{"arch": "nf_resnet", "train_examples": 26041, "spec_augment": true, "avg_pool_shortcut": false, "optimizer": "adamw", "eps": 1e-08}
Rows from block 10, named by matrix and row number. Rows with one number belong to one channel. Each number is 128 + 32 x the weight over its row's rms, rounded and kept within 0 to 255. All counts start at 0. After the name is the row's rms in percent of the matrix's.
# convs0: first 3x3 conv (model.blocks.10.convs.0.weight, 96x96x3x3, standardized in use), inputs 32-63, a 3x3 kernel for each
# convs1: second 3x3 conv (model.blocks.10.convs.1.weight, 96x96x3x3, standardized in use, transposed), outputs 32-63, a 3x3 kernel for each
convs0.70 103 [140 172 125  70 137  97  53  84 164 148 161 136 128 159  50  76 208 183 147 153 122 148 113 148 211 123 145 157 169 133 134 108 161 178 111 139 147 170 135  66 195  55  37 153 165 155 131 131 170  95 151 198  87 119 130 126 105 158 101 117 175  71 143 133 154 123 129 113 141 140 100 162 152  63 123 145 108  82 127 124  78 132 125 118  73 160  83  71 110 127 120 166 135  72 143  97  78 136 185 134  21 108 146 116  95 119 109  99 125 158 121 164 107 166 179 130 132 126 151 114 100 117  88 127  78 155  87 116  88 124 103 123 129 109 141 127 172 108 131 182 125 128 136 138 151 157 136  78 165 112  75  75 183 136  94 104 152 105 146 153  63  85 107 101 113 135 126 131 112 145 126 108 116  92 108 104  81 100  71 135  83 112 107 138 141 124 135 104 124 133 151 124  90 176 106  46 117 110 167 126 143 121 105 106 146 112  76 127  59 100 157  67 135 182 104  69 158  31 113 180 126 120 167 131 114 122 118 120 158 148 139 138 134 133  92 127  86  87 147  92  58 103 164 144 172 160 135 146 178 150  84 151 125 155 129 126 127 134 142 127 126 126  67 101 145 111 120 148  76 134 109 148 110  71 142  86  43  78 145 134  62  90 203 117 130 155  89 129]
convs0.71 105 [111  89 159 128  74 120 100  91 113 145  99 135 171 177 149 133 115 131 151 156 187 135 196 206 143 209 189 180  93 117 166  88 135 139 133 147 109 123 141 131 137 103 120 103 103 177 149  76 182 178  52 132 103  40 131  86 144 153  95  93 108  68  93 144 106 126 145  68 112 129 112 139 151 168 131 149 183 134 159 168  91 145 175 166 143 182 195 153 191 160 125 138 133 143 166 157 128 131 130 135 186 140 132 153 124 155 165 101 170 129 108 174 140 136 146 117 113 113 102 133 114  64 108  73  52 108 138  99 108 119  76 118 134 141 167 164 109 140 151 141 167 164 133 175  91 101 154 107  90 125  62  86 115 124 159 154 143 177 133 154 155 138  66  89  73  91 113 103  69  85  60  93 104 151  81  46  99  78  86 118 155 116  83  96  86 113 115 126 119 120  95 126 104 152 115 101 101 107 102 146 173 116 154 154 154 178 167 158 169 108 170 156 139 153 152  85  99 167 151  76 124 143  79 159 136 131 144 149 131 150 152 119 148 142 141  71  97 130  90  76 132 113  98 142 166 182 137 179 177 148 175 183 103 102 113 110 116 119  84  88 115 112 154 180 112 133 148 109 152 152 100  72 142 119  94  93 117 110 109 132 121 179 130 112 135  94 108 119]
convs0.72 098 [ 98 119 146 111 152 120 124 141 103 102 117  92 151 155 134 117 132  95 144 163 120 128  65  75 127  64  94 109 150 192 168 125 122 136 108 117  95  98  87 145 138  71 155 142 128  70   0 167 121 107 188 158  96 148  19  84 168 125 168 155 158 150 129  81 142 180 140 151 142 130 139 146 128 102 117  79  46  65  90  74 115 144 128  79  96  48  26 138  91 118 103 125  95 145 133  92 126 106 125 134  55 135  99  76 110 108  45 144 117 114 140 131 151 158 155 137 135 110 146 158 151 161 118 116 128 131  37 137 213 162 155 139 124 156 156 160 142 116 113 117 121 151 150 127 106 140 138 148 183  95 158 153 100 130  98 110  70  61 104 171 122  86 108 105 115  79  90 121  68  80  95 110 142 147 167 142  66 183 160 127  76 122 125 160 168 109 112 137 158 160 132  65 100  98 115 121 156 152 164 128 105 110  71  64 121 100  60 162 170 154 132  69  82 152  98  93 157 110 139 141 116  95 189  82 125 120 137 131 135 127 111 166 140 141 108  61 167 126 147 189 169 157 219 107 108 123 121 116  92 148  84 102 139 148 134 142 158 150 132 153 148 142 151 159 148 148  68 182 120 110  83  71 138 117 163 157 176 157 148  53 100 149 143 153  98 155 122  95]
convs0.73 108 [109 116 127  91  93  95  75 124 125 211 162 182 184 144 156 146 186 199 168 141 120 148 195 138 145 184 160 158 121 104 129 103 125 136 159 154 179 142 180 123 104 103 121 151 117 182 149 128 143 120  99 120  52  75 167 111 118 142  97 112  84  38  63 137 107 114 108  79 122 122 132 156 159 174 133 173 169 129 218 162 104 193 156 131 158 172 125 161 197 150 196 170 182 160 132 133 138 184 188 126 182 129 153 180 151 156 173 134 187 145 124 170 125 141 114 111 110 100 112 116  67  98 109  56 119 121 135 107 140  92  86 147 116 151 175 169 123 100 150 148 153 134 142 123 115 106 117  58  77  81  54 106 101 147 146 112 133 142 100 144  75 101 113 112 129 135 149 147 165 154 140 102  96  92  71  90  86  67  83  98 166 140 124  86 107 116 136 167 176 138  95 112 113  99 101 117 132  90 118 129  76 102 134  78 151 168 108 157 167  63 176 119  92 178 140 112 106 143  77 145 152 100 157 152 117 156 148 128 138 132 116 125 129 102 147 101 133  90  85 105 108 116 114 171 160 157 118 156 141 125 134 166 115 109 131 101 103 106 122 126 161 118 108  55 134 153 101 102 113  52 163 118 139  80  99  93  99 105 115 180 147 119 164 131 126 101  60  53]
convs0.74 098 [ 90  95 131 125 139 118 180 108 142 142  95 201 125 153  91 173 120 149 139 138 115 128 114 109 114 148 102  81 141  72 139  69 147 132 146  83 128  89 164 139 152 121 174  98 114 129 197  85 157 103 169 160 199 178 121 165 114 139  88 159 189 165 133  83 159 121 155 103 146 191 167 110 106 116 137  93 128 150  76 130 129 136 102 146 112 170 133  97 104 111 102  73 134  63 112  79 160  87 108 112 101 102  90  50  86  80 102  67 136 154 107 146  95 145 131 136 139  41 143 114 154  80 151 180 150  96  96 150 119 120  78 105 151 123  78 152 123 145 143 134 125 156 126 141 101 141 138 162 136 155 183 125 100 144 158 113 144 134 153 114 137 126 140 129 145 120 149 140  89  98 115  59 145 112 168  93 162 157 126  83 124 122 131  85 112 114 118  75  85 133  72 159 110 154  92 144  91 157 105 114 109 141 140 144  88 161 153  95 135  73 145 133 206  88 160 132 100 167 100 148  93 149  94 120  59 131 150 138 151 129 140 149 118 101 126 136 173 124 131 115 219 159 152 136 130  92 124 111  87 107  93 114 132 124 125 132 119 123 117 115 129 102 201 110 183 121 179 110 167 101 123 123 144 116 134 109 194 124 137  87 184 107 166  81 199 147 167  77]
convs0.75 102 [131 115 136 126 121 106 111 113  53 104 110  93 102 120 101  87 135 127 171 123 136 156 102 157 139  77 146 170 153 162 165 117 148 143  91 141 160 123  86 197 166  76 142 144 125 117  98 200 148 121 182 154  80 107 172 153 143 209 165 131 174 117  78 147 133 135 168 136 126 119 110 125 111 129 122 106 113 115 132  93 125 154 142  66 130 104  70 141 109 148  89  78  75 132 108 129  61  93 160 104 106 155  92 110 136 110 115 161 166 188 144 180 178 150 171 148 140 110 113 138 133 122 146  77  94 136 118 134 110 146 129  97 126 152 143 193 152  97 155 124 110 154 141 120 121  97 118 161 144 111 130 117  95 177 153 137 160 134 143 175 123  81  90 146 121  92 142 129 109 122 113 162 102 108 150 103  91 112  97  97 105 122  86 126 126 136 113  99 147 156 122  82 137 127  89 101 157 131 167 162 109 126 125 103 134 104  43 199 164 150 134 101 120 176  93 136 178 112 127 151 108 114 157 121 138 153 149 143 155 149 139 159 155 155  98 115  97 122 112  99  94 149 141 171 129 116 144 117 154 136  97 143 145 143 122 137 146 137 123 131 129 201 174 152 148 116  69 145 109 103 136 128  76 147 143  82 125 136  43 170 146 165 185 129  67 160 105  84]
convs1.70 097 [132 150 177 150 157 150 168 151 121 171 179  82 120 192 128 149 179 143 169 167  80 139 157 166 154 130 102 143 169  69 108 148 156 102 108 140 144 165 104 132 156 101 144 167 100 173 126 150 175 115 174 183 166 125 148 142 133 156 130 146 168 140 125  98 106 175 129 110  95 161 142 136 138 146 128 124 141 162 161 168 171 140 126 120 123 152 135 105 165 137 157 190 112 127 171 126 135 176 133 135 157 126 116 125 125 126 150 148 108 124 175  97  99 107 155 100 141 121 144 104 135 125 151 125 148 132 126 124  92  97  67 104  98  45 122 118 114 112 110 160 123 147 180 117 118 105 146 124  98 136 130  88 160  93  71 110 104  84  96  76  51 109  93  68 205 139  59  87 142 158 132 111 164 110 168 179 158 131 163  98 100  65 133  90  58  76  71  91 133 167 164  68 129 153 137 121 121 109 107 127 106 109 152 100 111 193 134 117 112 177 154 107 114 144  87  99 143 134 110  92 114 111 110 136 163 158 180 129 148 178 164 120 173 114 146 149 117 161 223 110 151 181 137 128 130 154 127 137 133 161 105 123 162 182  73 128 163 160 124 132 118  84  62 141 124  43 102  88  29 103 159 211 171 146 168 173 165 160 127  62  81 142 101  97  81  79  93 117]
convs1.71 099 [112 166  90 176 131 166 168 137 163 148 108 132 100 137 104 148 126 122  75  63 149  97  94 110  63 103  88 113 143 163  86 104 102 126  94 130 111  87 115 137 104 106 127  91 108 122 132 133 121 165 121 137 179  91 133 199 127 145 169 133 194 184 144 153 121 134 178 128 140  97 123 118 188  93 142 124 132 101 121 139  94 133  64 133  80  93  74  77  83  75 116 118 117  91 125 101 103 102  94 178  98 144  61 115  83 128 142  82 134 144  97 100 141 105 135 170 123 154  86 150 103 108  75  79 118  45 137 153 153 105 117 136 155 137 172 115  95 142 113 112 141 110  64 136 113 179 108 140 146 164 182 201 197 109 136 132 140 102 143 136 124 167 161 122 110 158 135 134 123 128 105  96  65 138 149  83 133  55  72  47 136 105 140 104  81 112  95  79 134  96 115 149 119 106 114 143 127 126 122  85 106 114 100 110  78  86  87  89 153 118 173 137 181 130 139 160 148  95 145  52 120  96 124 147 101 153  83 141  95  69  71 136  75  89 124 124 118 174 154 157 112 105 102 137 178 112 144 142 137 162 177 174 108 118 130  81 105  87 132 114 107 138 139 144 157 128 149 112 107 137 131 171 111 139 142 179 166 147 141 131 130 130 149 113 142  80  62 144]
convs1.72 091 [126  72 139 140  99 124  99 111 125 132 125  84 112 136 129 127 119 136 164 203 158 124  96  89  63  85 111  92 141 135  74  72 101  63  74 101  99 125 127 123 118  98  72  51  95 128 141  84 150 137 172 158 144 165 150 137 140 127 148 169 157 204 156 106 112 100 189 165 108 182 147 134 131 175  84 118 206 149 158 158 142 120 137  87 131 151 121 136 131 135  93  71  76 114 127 132 135 109 117 140 162  90 130 195 153 155 147 115 132 104 117 176 197 167 190 159 142 137 194 115 113 153 132 145 142 112 115 113 154 114 133 127 121 151 134 101 133 154 116 129 113 115  62 110 156 100 144 159 114 146 145 144 144 154 147 170 127 103 126 110 119 117  84  93 101 186 194 142 208 200 151 119 163 161 103  68  72 107  87 100 108 113 152 119 122 109 125 103 111 176 179 142 106  99 144 107 122 105 160 162 104 136 133  98 117  85 116 136 112 183 163  82 106 134 121 108 132 157  74 127 186 163 153 131 128 109 115 105  77 126 131 131 117 121 137 138 112 135 120  97  72  54  92 144  99 109 146 180 187 223 236 182 149 157 118  71  86 139  98 118  97 123 148 174 146 110 104 102 108 129 100  58 126 111  96 136 103 120  99  90 112 169 124 101  88  83  35  90]
convs1.73 080 [140 166 135 186  97 179 188 158 199 153 125 142 136 154 166 158 144 127 147  74  80 121  89  56 159 101  60 167  75  63 115  71 123 114  66  92 159 145 133 170 130 139 168 110 147 167 143 161 126 168 118 134 152 133 121 159 119 122 175 125 107 130 100  92 162 172 107 142 129 114 168 146 165 112 163  95 140 101 120 167 109 141  90 131  83  88  87 112 107 101 161 131 127 147 150 154 159 138 133 149 115 146  41 160  85  98 137  54  90 107 118  83 100  99 102 131 102 138  93 119  90 136  72  66 124  27 129 125  98 136 118 134 114  78  98 143 122  94 141 146 133 154 103 127 101 133 134 117  96 151 130 168 184  87 122 103 134 105 114  98  89 132  87 141 144 124 148 128 120 160 157 133 102 100 151  97  82 107  91  46  85 108 122 109  99 121 103  59 108 135  92 104 137 122 114 149 112 116 112  93 131  92  53  76 133 111 133 106 138 107 166 142 165 135 138 150 138  95 136  80 174 132 122 149 104 146 116 118 127 138 143 108  81  65 153 141 144 142 121 131 191 162 158 105 139 125 157 116 157 128 140 173 163  97  87 120 116 104 119 101  85  98 126 120 130 113 115  88  77 104 167 164 122 161 144 178 141 140 125  93 117 124 133  56 120 117  82 136]
convs1.74 109 [100  83  79  98 111 117 114  94 116 178 121 167 119 136 125 211 160 189 126 126 165 113 136 135 146  98 123 159 141 197 122 167 142 176 114 184 158 120 175 127 172 167 174 124 135 116 111  90 121 108 147  93  99 140 123 129  92 104 116 137  68 107 124  91 116  94 121  96  79  91 126  96 135 141 140  71 103  95 151 134 174 135 137 169 154 142 131 174 156 171 158 119 129 134 148 164 185 147 147 177 194 155 135 146 157 144 151 163 159 127 114 100 145 132 134 143 109 151 168 156 145 153 133 133 121 129 167 160 151 135 148 141 125 135 116 130 115 114 130 105 127 141 120 119 110 121  86 111 114 104  95 117 106 135 159 165 150 145 139 101 135 114 107 116  77 126 103  96  80 124  96 102 110 143 127 122 134 139  98 119 159 180 154 171 162 171 156 181 130 162 144 174 152 183 164 161 138 165 127  96 127 118 132 126 168 126 131  90 112  86 146 121 126  71 100  62 193 179 172 138 158 170 163 171 164 172 173 190 158 151 166 181 172 168  85  70 110 100 113  84 117  93 116 121 126  99  73  97  97 132 144 153 171 157 182 143 180 176 172 148 175  94 126 106 154 117 119 101 132  90 131 101  79 125 131 148 118  93 123 111  99 139 128 117  97 146 120  88]
convs1.75 080 [203 138 177 165 124 150 150 106 153 138 157 123 111 137 110 109 113 102 188 203 156 158 202 130  96 142 133 129 118 113 117  82 153 118 101 128 117 107 120 101 113 122 101  87 135 127 184 128 128 152 130 144 144 147 135 140 129 145 138 144 191 180 171  98 136 119 161 155 113 122 131  63  86 161 128  96 180 108  48 178  86 104 133 110 122 153 118  90 130  95 151 155 114 156 174 124 147 140 119  59 162 137 104 205 140 107 194 118 149 165 153 211 228 160 194 237 165 100 171 110 142 195  96 107 170 106 119  67 108 126  94 136 177 151 190 122 111 105  82 120 136  81  83 113 172 137 173 143  98 136 151 124 139  99  58 131  93  61 146 128 105 139 113 150 130 171 153 119 112 153 117 126 160 137 137 160 104 116 138 112  55  31 100  93  62 129  93  85 117 125 132 139 105 122 147 137 153 162 199 210 155 186 175 115 108 124  89 168 127 157 151 117 144 198 130 155  64 149 118  89 159 121  84 154 113  78  94  80  90 117 125 110 115 147 155 202 169 144 149 110  94 100  61 188 137 120 174 166 155 191 219 191 120 152 122 106 157 146 122 162 141  95  74 121 103  73 110 103  94 122 184 135 129 174 141 129 193 132 148 151 106 145 138 114 130  89  85 120]