python train.py --arch="nf_resnet" --model="sound classifier" --dataset="acted Russian speech (Dusha)" --train_examples=26041 --noise_aug=0.01 --time_shift_ms=100 --n_mels=64 --hop_length=320 --input="log_mel" --spec_augment=true --win_length=512 --targets=["emotion"] --num_classes=4 --norm="none_scaled_ws" --activation="silu" --drop_path=0.05 --depths=[4, 7, 7] --kernel_size=3 --stem="single" --avg_pool_shortcut=false --widths=[64, 96, 144] --residual_scale=0.1 --label_smoothing=0.05 --loss="cross_entropy" --init="torch_default" --residual_init="zero_last" --optimizer="adamw" --lr=0.0041 --beta1=0.9 --beta2=0.95 --eps=1e-08 --grad_clip=1.0 --steps=4400 --batch_size=64 --epochs=10.8 --lr_schedule="linear" --final_lr_fraction=0.01 --warmup_steps=880 --weight_decay=0.08
Rows from block 11, named by matrix and row number. Rows with one number belong to one channel. Each number is 128 + 32 x the weight over its row's rms, rounded and kept within 0 to 255. All counts start at 0. Numbers have three digits each. After the name is the row's rms in percent of the matrix's.
# convs0: first 3x3 conv, stride 2 (model.blocks.11.convs.0.weight, 144x96x3x3, standardized in use), inputs 54-62, a 3x3 kernel for each
# convs1: second 3x3 conv (model.blocks.11.convs.1.weight, 144x144x3x3, standardized in use, transposed), outputs 54-62, a 3x3 kernel for each
convs0.53 096:167143155142136131149153145210102202168095164181121162185114142151091129145129103123118109112115120107110115122187086100118127108135119151164140133116135131117133104140102083129093087107088140137140159106147122127126110177093084136129105138144
convs0.54 101:060049096095110141055102136092064102101107143019057090107106129140146170099104123123120115125132128112115115089135141116112136144155149091087131144148119153167149106134134115154132151169171107100113131123121058071085105135152151138164148145176
convs0.55 101:054062112103116151046104147094066107103112142014049094120109124134148158108105116128117110123125115119120119104153149108101124151156147094089128154147115144166143096126124116149127148165166114095108135130122069076088126144166146134163164160174
convs0.56 100:089170117120168125135155160090145121089159061111141076077106132079172091093151104105081109094105110101102106210108148188108173157126116127108110106095120101110088153115129160083115148082097101100106066162137098119094182073129142073162162100123
convs0.57 100:079054090094110136053101127106092112106114151016051086111106131142142171096107115123117115125134130113116115088131134108105135151153156083079124144144119151169148100134130112152132149167169112094115139132129062071076103132141143133165151152181
convs0.58 100:084091144109137166055114159095081093078111138017063074131121109112165157107127118125116116112129140112116122101128125089107135144138144106100116158155119150160139112141143135155134145164170114113130111133128079095099127139151135141175148142166
convs0.59 101:064057091103104128067115143096085116111119162022059097094090133139151187101103122117119117127143136118118120092128131114109136157157151089087127142147121154168152112135131117153128153161163116103124128137136066073089113128138133127158157156182
convs0.60 098:057082107113152185028091145086088105080103105026058071130114121135147122108103093135131119122117109126124107118166172103095156138148142106107112156153121139167138090126139102120124135150174102079093125132106074072070137150173140148187149150180
convs0.61 099:080076124116121147056104132103079108091108153017043074127110116120147168108113118115113110112130129119116114101132138089098114157150157087082128152154120151158145100127121129164136152167164117108129126135132084085095130149162141125139154149183
convs0.62 098:094159135117161135132137160085151121083166079092134082084100147064162119078146117110083110090104117100105113214135127192112156153131090120118106106100130102112098153128127161093107152095088101091110057153150079118106192085116144073149150102116
convs0.63 096:149124173108104115122095133183166184138121151141134142214178158114112124122101112127163158095111128107095114129184147093093136097129136116138154109095112124084123146123108121116097109102095135166187108098144109084126102187147079117121073116117
convs0.64 100:092087133113122143072122143111110112109123171027055091120107104130146167116114117122114118121144135123123124099118125089086094156150160099082114151158121161153143112125114136165136153156146126128136130147146102104117139146153120113111162159185
convs0.65 102:136155132129188193143156171113106114088106086142153080100119134095132072161175139104099088131099092183143118162130136166111130145138145179148119151124129155126090082119109100107101115086076120129115122146123161147129147107117157132140164140141
convs0.66 100:066064110102118147052107140096074107094112146014045087121109123130154169104108119120114114121131127115113114103138142106104127151150152089082127146146116145160143100128123120156128153165167110102116126129124072077088126142153148128157158155178
convs0.67 100:064061114108124149054103146103079101099114153016045089119109122132150169107106121125120114121131123116113117101141146106099119146153150092084127149149118147163145101126123121156128152165166114100120134130124073079090122141161148128155157159184
convs0.68 099:131111149137134112134117133164153155127131129124089120207182177097122124095067093137159167073103125101073089176180180096074143088120112121113150099096108104093110132105119116115112102110114143161187096123133108075092138175164093088119112133093
convs0.69 099:134114162124121113128103136165156153125126132123103123212186166103119119104077096133163167075107126100078096156179175079081141094126119115121154097091105112087116140108117120116108107109115140171191096116134108073105125183167079093121097126099
convs0.70 101:052060099097091127069102151098083124118115153032051100103101137145129175099102124120123123123127117119131136105149163118093106145163154099094128154154127159171160112127124125156133149156156120105119130115124073082103107137155127109127158173197
convs0.71 099:125111158125128111129112132157144145122127124117096119209179163106122117097070094136164168078109125099073092172182189088080147088120114117112155100086099109089109133099116115110109104109121146173190096123130109075100139189186090085122109127093
convs0.72 100:075116092086155192042092130116117115084084089091081098111130118138139066125121081127146128117125109132140123117146205111109169122141136138116125139138146123142145088103119083081102105104143088109109126158092085090083118143194127137176132150154
convs0.73 100:088171119121169127135156160088146122089158062111138076077105132079171091094150105105079108093105110100102107211107147188109175163131121126107107106095119102111087152115129157082114145080096101100106066164137100119093183071129141074163166102124
convs0.74 100:097104164093113105118100124137111118090115099102102112206148130107110111083073103139161167099118133106089107167183192154117176081095094135116164110077086112079098129089105117102108133123136149163184088119126096090122156219208162123158096110080
convs0.75 101:107109160115130117123114132127115113097124100101096108194157146100110107071065095126145157087105117097070088182186202154119167079092089127106155099084087099083096123087117113103115117120136143157171093122121086084098165204208163121152105110082
convs0.76 101:047065099091124165048113140088081105103104128023062084118114134146143152110101109127133116128126112118118106088147153122116142130152142091099117139138116151166133098135139106137134142167175107091102133122104062064071102132150157151168139147162
convs0.77 100:128148150109146164163143149112127128108094104162186138086118126136119083178192170097098099145121107170157135130100108165165171141150139129130133113102115152129107084102119090093108110098098135136120108116104151140128138116126148160170150134130
convs0.78 100:074085137114137165056114149094075096085116150020051083134118108120164154114117118124113115113129128120118117101134137091101121137143146102094125155155119149156139104131130128156132151165164112115129118137127081091097126142159143136156137140165
convs0.79 100:090099145114131145071121140113101118103117161024054078127108113122148176112120126115108111115138136122114117098117115084095104159146156097086119152153120158155143106134123134170141149162155124118134124135144094096109146147143125126118155151172
convs0.80 100:116146141140198170134152155118137114074169091111153070112111141052156107049150105122081096107088108123105111208150127173074112122082090165144100143124144132100082136128111141102106137084071115113099102149148075126109187105111161081129152090121
convs0.81 100:083082127105132147057121138102080105089120156019055085120114112117168167107123123114108107113134136113102109095125124100111140152144154092083119147148115145152136102128127123154130149163164112109125119139135074090084124135144147141165150136179
convs0.82 100:134113147139137113134121134162152153127133128125089118205186182092124124093068093136156165071102124099070088176172176087070138090117110121114150099101113104094112131107122115116113102111115144160185094122132107073092140166165088088117114131092
convs0.83 099:073104123122172195039105146089076089072104103054071076133121108128155094117118086131136125115126116129134123112143166087091136125137130131122123172165135141164150106140155112125134134147177100101105114141101091107085130159192133146195139157172
convs0.84 100:058052099090117156048105134095094106099102139021059087115118134149144166104109114123134120129133128115126110072125131117115148130151152092097124143144118154166139106136137107141133142167175115108116133127119062068070086117142152148172128135171
convs0.85 101:064046085092106139058108129093079115107107144035071097103103132152139174104107120122127124131138130113124118073126135128121146133153154091093126135143121158167146111136136108145130150167172110094121138123112058072073079115133151142167127145161
convs0.86 101:058053089101096131067102144101088119115120157028051100101099133142133174099101125122122121125130119121126131100146158116089108148163156095087127153158128157170161115126119121153131146153154115109120133125132073081103105139160129106125161171194
convs0.87 101:077090148118140165053103136106093110088117145014055068142124105121160149104124115121117120113127130117121112084123122087092118134141149104098122158155120155162141107137135129151135150165168117121134118129125075094091119146158136130154127142159
convs0.88 099:131115168122121119128105140159152150128126134126111129211191166110121121108076096134165169080108126100078097145179178082085140095122117116124157101088103118084111148112119120116106104107117138176196098112136109074109115184178083095122097119097
convs1.53 109:116152144106161130120154119095158119086123097105130099163163140166123069148118092121154147144175149187206199088105083097098080004075121139134143074100139102113124115126142120112133131093108164120132133109132132124143129145127145160140129138115
convs1.54 089:206151146146140056108109063222120084156112072091085090151108133090104134119127137079101103110126123156156151113117109096149146130145093118125152091120167178215234135128104144137091058083092090106083119143156138171151078102080092142137139152128
convs1.55 090:210155154148141063113115054241125090165120075102092085160107134088109138120129138079095095106124120157157149121128125097145117139159111108118141090118159170204226138137108144142098072096097097107078122140152132172149088104086095140134142154130
convs1.56 097:152133145150119093138120111139139129112141119116138139175145165160104097130135131126136098149144068180196149148130114135153104132128096125118118094103130121110127145140190142128128158128123239153121149090040116115082166147167104082109048074134
convs1.57 088:211150148142139058109108064227119085153109079095090095143106133094108138123130138079102105111131123157158153130132117116154145129153096118123147091119161187226244144136108147141102054083099089104085118147157132167149072097079095141137138153125
convs1.58 096:202163168146143087121118083244129117165120117112122126112085141076094144124142150084105112098117122145148148124149121131184157144152095125143149103126154185216239130136108139145116080094113105114110130149164126179150099116117117159155148165126
convs1.59 090:210152148151141061111113076230103088163106081092074088154107130094103132116125136084101108119135127156160156119122114097148140122147097114120144092120164182215230143133107147137094058078089095101078123145158144172153076092077094133140137150126
convs1.60 098:197153151135134069103099042232146104142133102097136099137127154072094117119135141069093089084101098154148147111130122161182140167168099124133154095122153171208224122134112139149117079091102102122105113132116078136125112125120121162111115175113
convs1.61 093:204162162141143068117111075232114109156102099102092105132085129090111148130135142077103116116132129158161153107148114134167177126140096115122132098118152187223236142136112148144110076082101097095088134144174145175147073100089109147160150157128
convs1.62 101:148133143151112096139120106136136134122141130108126130185148178171101103139133129119131103136137064179197150131129106149159093130140089125121124098099129125110135135130170124118118152131111215153126152090044120107078163148154113082101055058133
convs1.63 101:121141148103130137124153110106163138060118127083130089144158158148139056126111101119150135129153125186196203064087084159155134013089109172164159083130156070101119103119138110115136197138142157114132162142113124136151120133133164186105093138135
convs1.64 095:207167167149141077125121091244109115163097099099079100133080122097109144128134141091107130134147144160166160083120108077129133110130097109115124101119151186219225140129108143135105080085092101091080142150184158176151075093087107138167143152130
convs1.65 096:129129131162143127106091091085128117118160103184143173196138130118065101127117116103105113197159138158150145190204159111129153119116117120099131118098119146139146125138192219192158110059052172167176144094112158095137133155133137107157103118160
convs1.66 090:208156156145142064115114069235118093161113084102091097144095131089108141125132142076100107110127126157159153108143135120178173139158104113122142092117158182218236140134107145142104068086098091101084122144164140173148075099084099145145146153129
convs1.67 090:209161158144143063114113067237119095161111084100089096143093130088106141124133142078099107112128126158159152109119117094146134136157110113120140093116158181216233136129104141137099065079092095102084127145166143172151078102086098145145145153129
convs1.68 101:126148162114133134111132095117165142075126134077117077156164166145122060122112115108134123105125096184191196075091096172186116050104120160153147071126143062104124098117134112127147215144121159123134164130093119122128121133139154174090075104133
convs1.69 101:126146160111134134115139096117165147073129139079128087150160162142125060120112113110138123109129100182189194076092097155180129043101109161157148071126146060099124099119137112125148211143129157120133163132094118125130122134139155179089079115133
convs1.70 091:203153141150132052106106045230116082158112053076062056175119124107110127122126133099097097115128119158157148111098093087142122108135110105103131099120159159180200139123098134129078079098089106095061117133136129157141099106085083121119130145130
convs1.71 099:126146162111132131108131089120162146077128140075122083154159161140122060120113117106130116100120091183190191081097104178188129046100110156155143072126142062103124098119137113128148215143123162126136161126088119124130122134142148174082074110137
convs1.72 111:152149141128135092088082036120152134091169104099169114154173146085107082105112089097107071113112079176145133169179142136148104125142122125112121085101114136150143114158167169167148073054094152157109086105065090108105157176108094167070094184102
convs1.73 096:152132145149119092136118108139138128112141120116138139175144165161103098131136132123134098150145069181197149143131120154154108126131083125117119092103130123111127145141192149131129158127122240152119150091040113114082165145168100079110047074135
convs1.74 096:119139166110132127105130089129155148091132160074115106163146151132116059123117126097114105086100080173175170077095115195190151026095110144152151076118141074112137095120139110127135207138125158128135155115083128126135124135142136162078077106144
convs1.75 100:123150172117139132108132089134166152093141156074117094163150153134113063123113124095113101090102079182183181084096112167185130064118123138144141069112131073113135097124144119139150208142119164135138155114076124121132125139143132161072070099138
convs1.76 090:202147142142140061107112056215136079148124068094104084144108135076102132118131142078102096093112115152149148117125116113164130148160093124131161093121164170208236127133103140143099071098102086117090104144142115159149094117095089149119134156127
convs1.77 102:123133133158156124091079085059129107115149082167122166175150090105078089144133114102111107198167160148140135183202147106128149101123114112120154097100122131150147129150188223194151096057080145152142120095107158119154139154088111113137125158150
convs1.78 093:206168168146146078117119078241126104164112097107103110122079131075099142126137146079104113106122128154155151125119137103153134134149110117132141097120152182219242130131104138141107073085102097109099130150172142178151086109102111157155154161131
convs1.79 093:207164168144141080124121095243115114160098106107095111119075124091109146131136142083109129124143141156164159108130106105150170115133096114122130102119150192219229141133110144141109080091106097098091138155183152178149073095092110144169148154128
convs1.80 100:146141146164120113135115110121147139123151120126127136208144179174098102136116121112115119142129088184192152154151134127164120132139118132112115123081107141108134127126159137122120148110066251184138163092055139076083174171164137095133071051145
convs1.81 092:208156161149146080120121087237118102165111103116101116123091134082108146128136144079108115111131129153156153130153160111160176147169111120132144096119156191217243144141114152146113066088110093107096127149168141182153074102087106152156148161127
convs1.82 103:130153169118138138115133098119172146079134134080120078153161166145121064123112114108135124108126096184192196082093099175183125057111121158155144070125142061103127100119137114130154214145122160123136168131094121124125124136141157174090076101130
convs1.83 109:188163162136137092101093058226159126152145128118160127129128155079088113119136139080095098087093100149142146110128131161191126157167110130145141104132138171206219111124114135148121086075090120128128120131115080132128135149146132167113111186113
convs1.84 089:204148144137137055104106065213125081143113078086098098126099137084099133123134144077107106101120119156152152100110117113155151142157110127135163091120163186224248131129099139139100054080106084112098112148153123160148083109095097152130140157126
convs1.85 087:204147140144138049102105064204118071150107063084081088146113131090099129117125136080105105109125122157155153115117114103162144139138101126131164088119169182221236131124098143135085046074093083110086113145151135164150078104077089143129136152126
convs1.86 091:206158146146135051106104048229110089155109060073062065168115124104107130119125132096098100122131122161160150100107081105144129124137101104100129097118159167183205138124099135130084070086082105094063121136144139160142091101081087126124134146130
convs1.87 093:204167170133140075113115078235135106149110101111122118092074127081102146126141146085110119105124128151152149110120118142166175134143089123135138104123149190225245129131104129140107072092114097108108123158177134176148090116112110163152152169131
convs1.88 101:127146162110135137113138095118166147070132140077130091144154160139124061120112115111140124108128104179186190085099107182187135051106115158159148073128149060101129100122138113127147210142127155121133156129092118129136123136140151183084081123135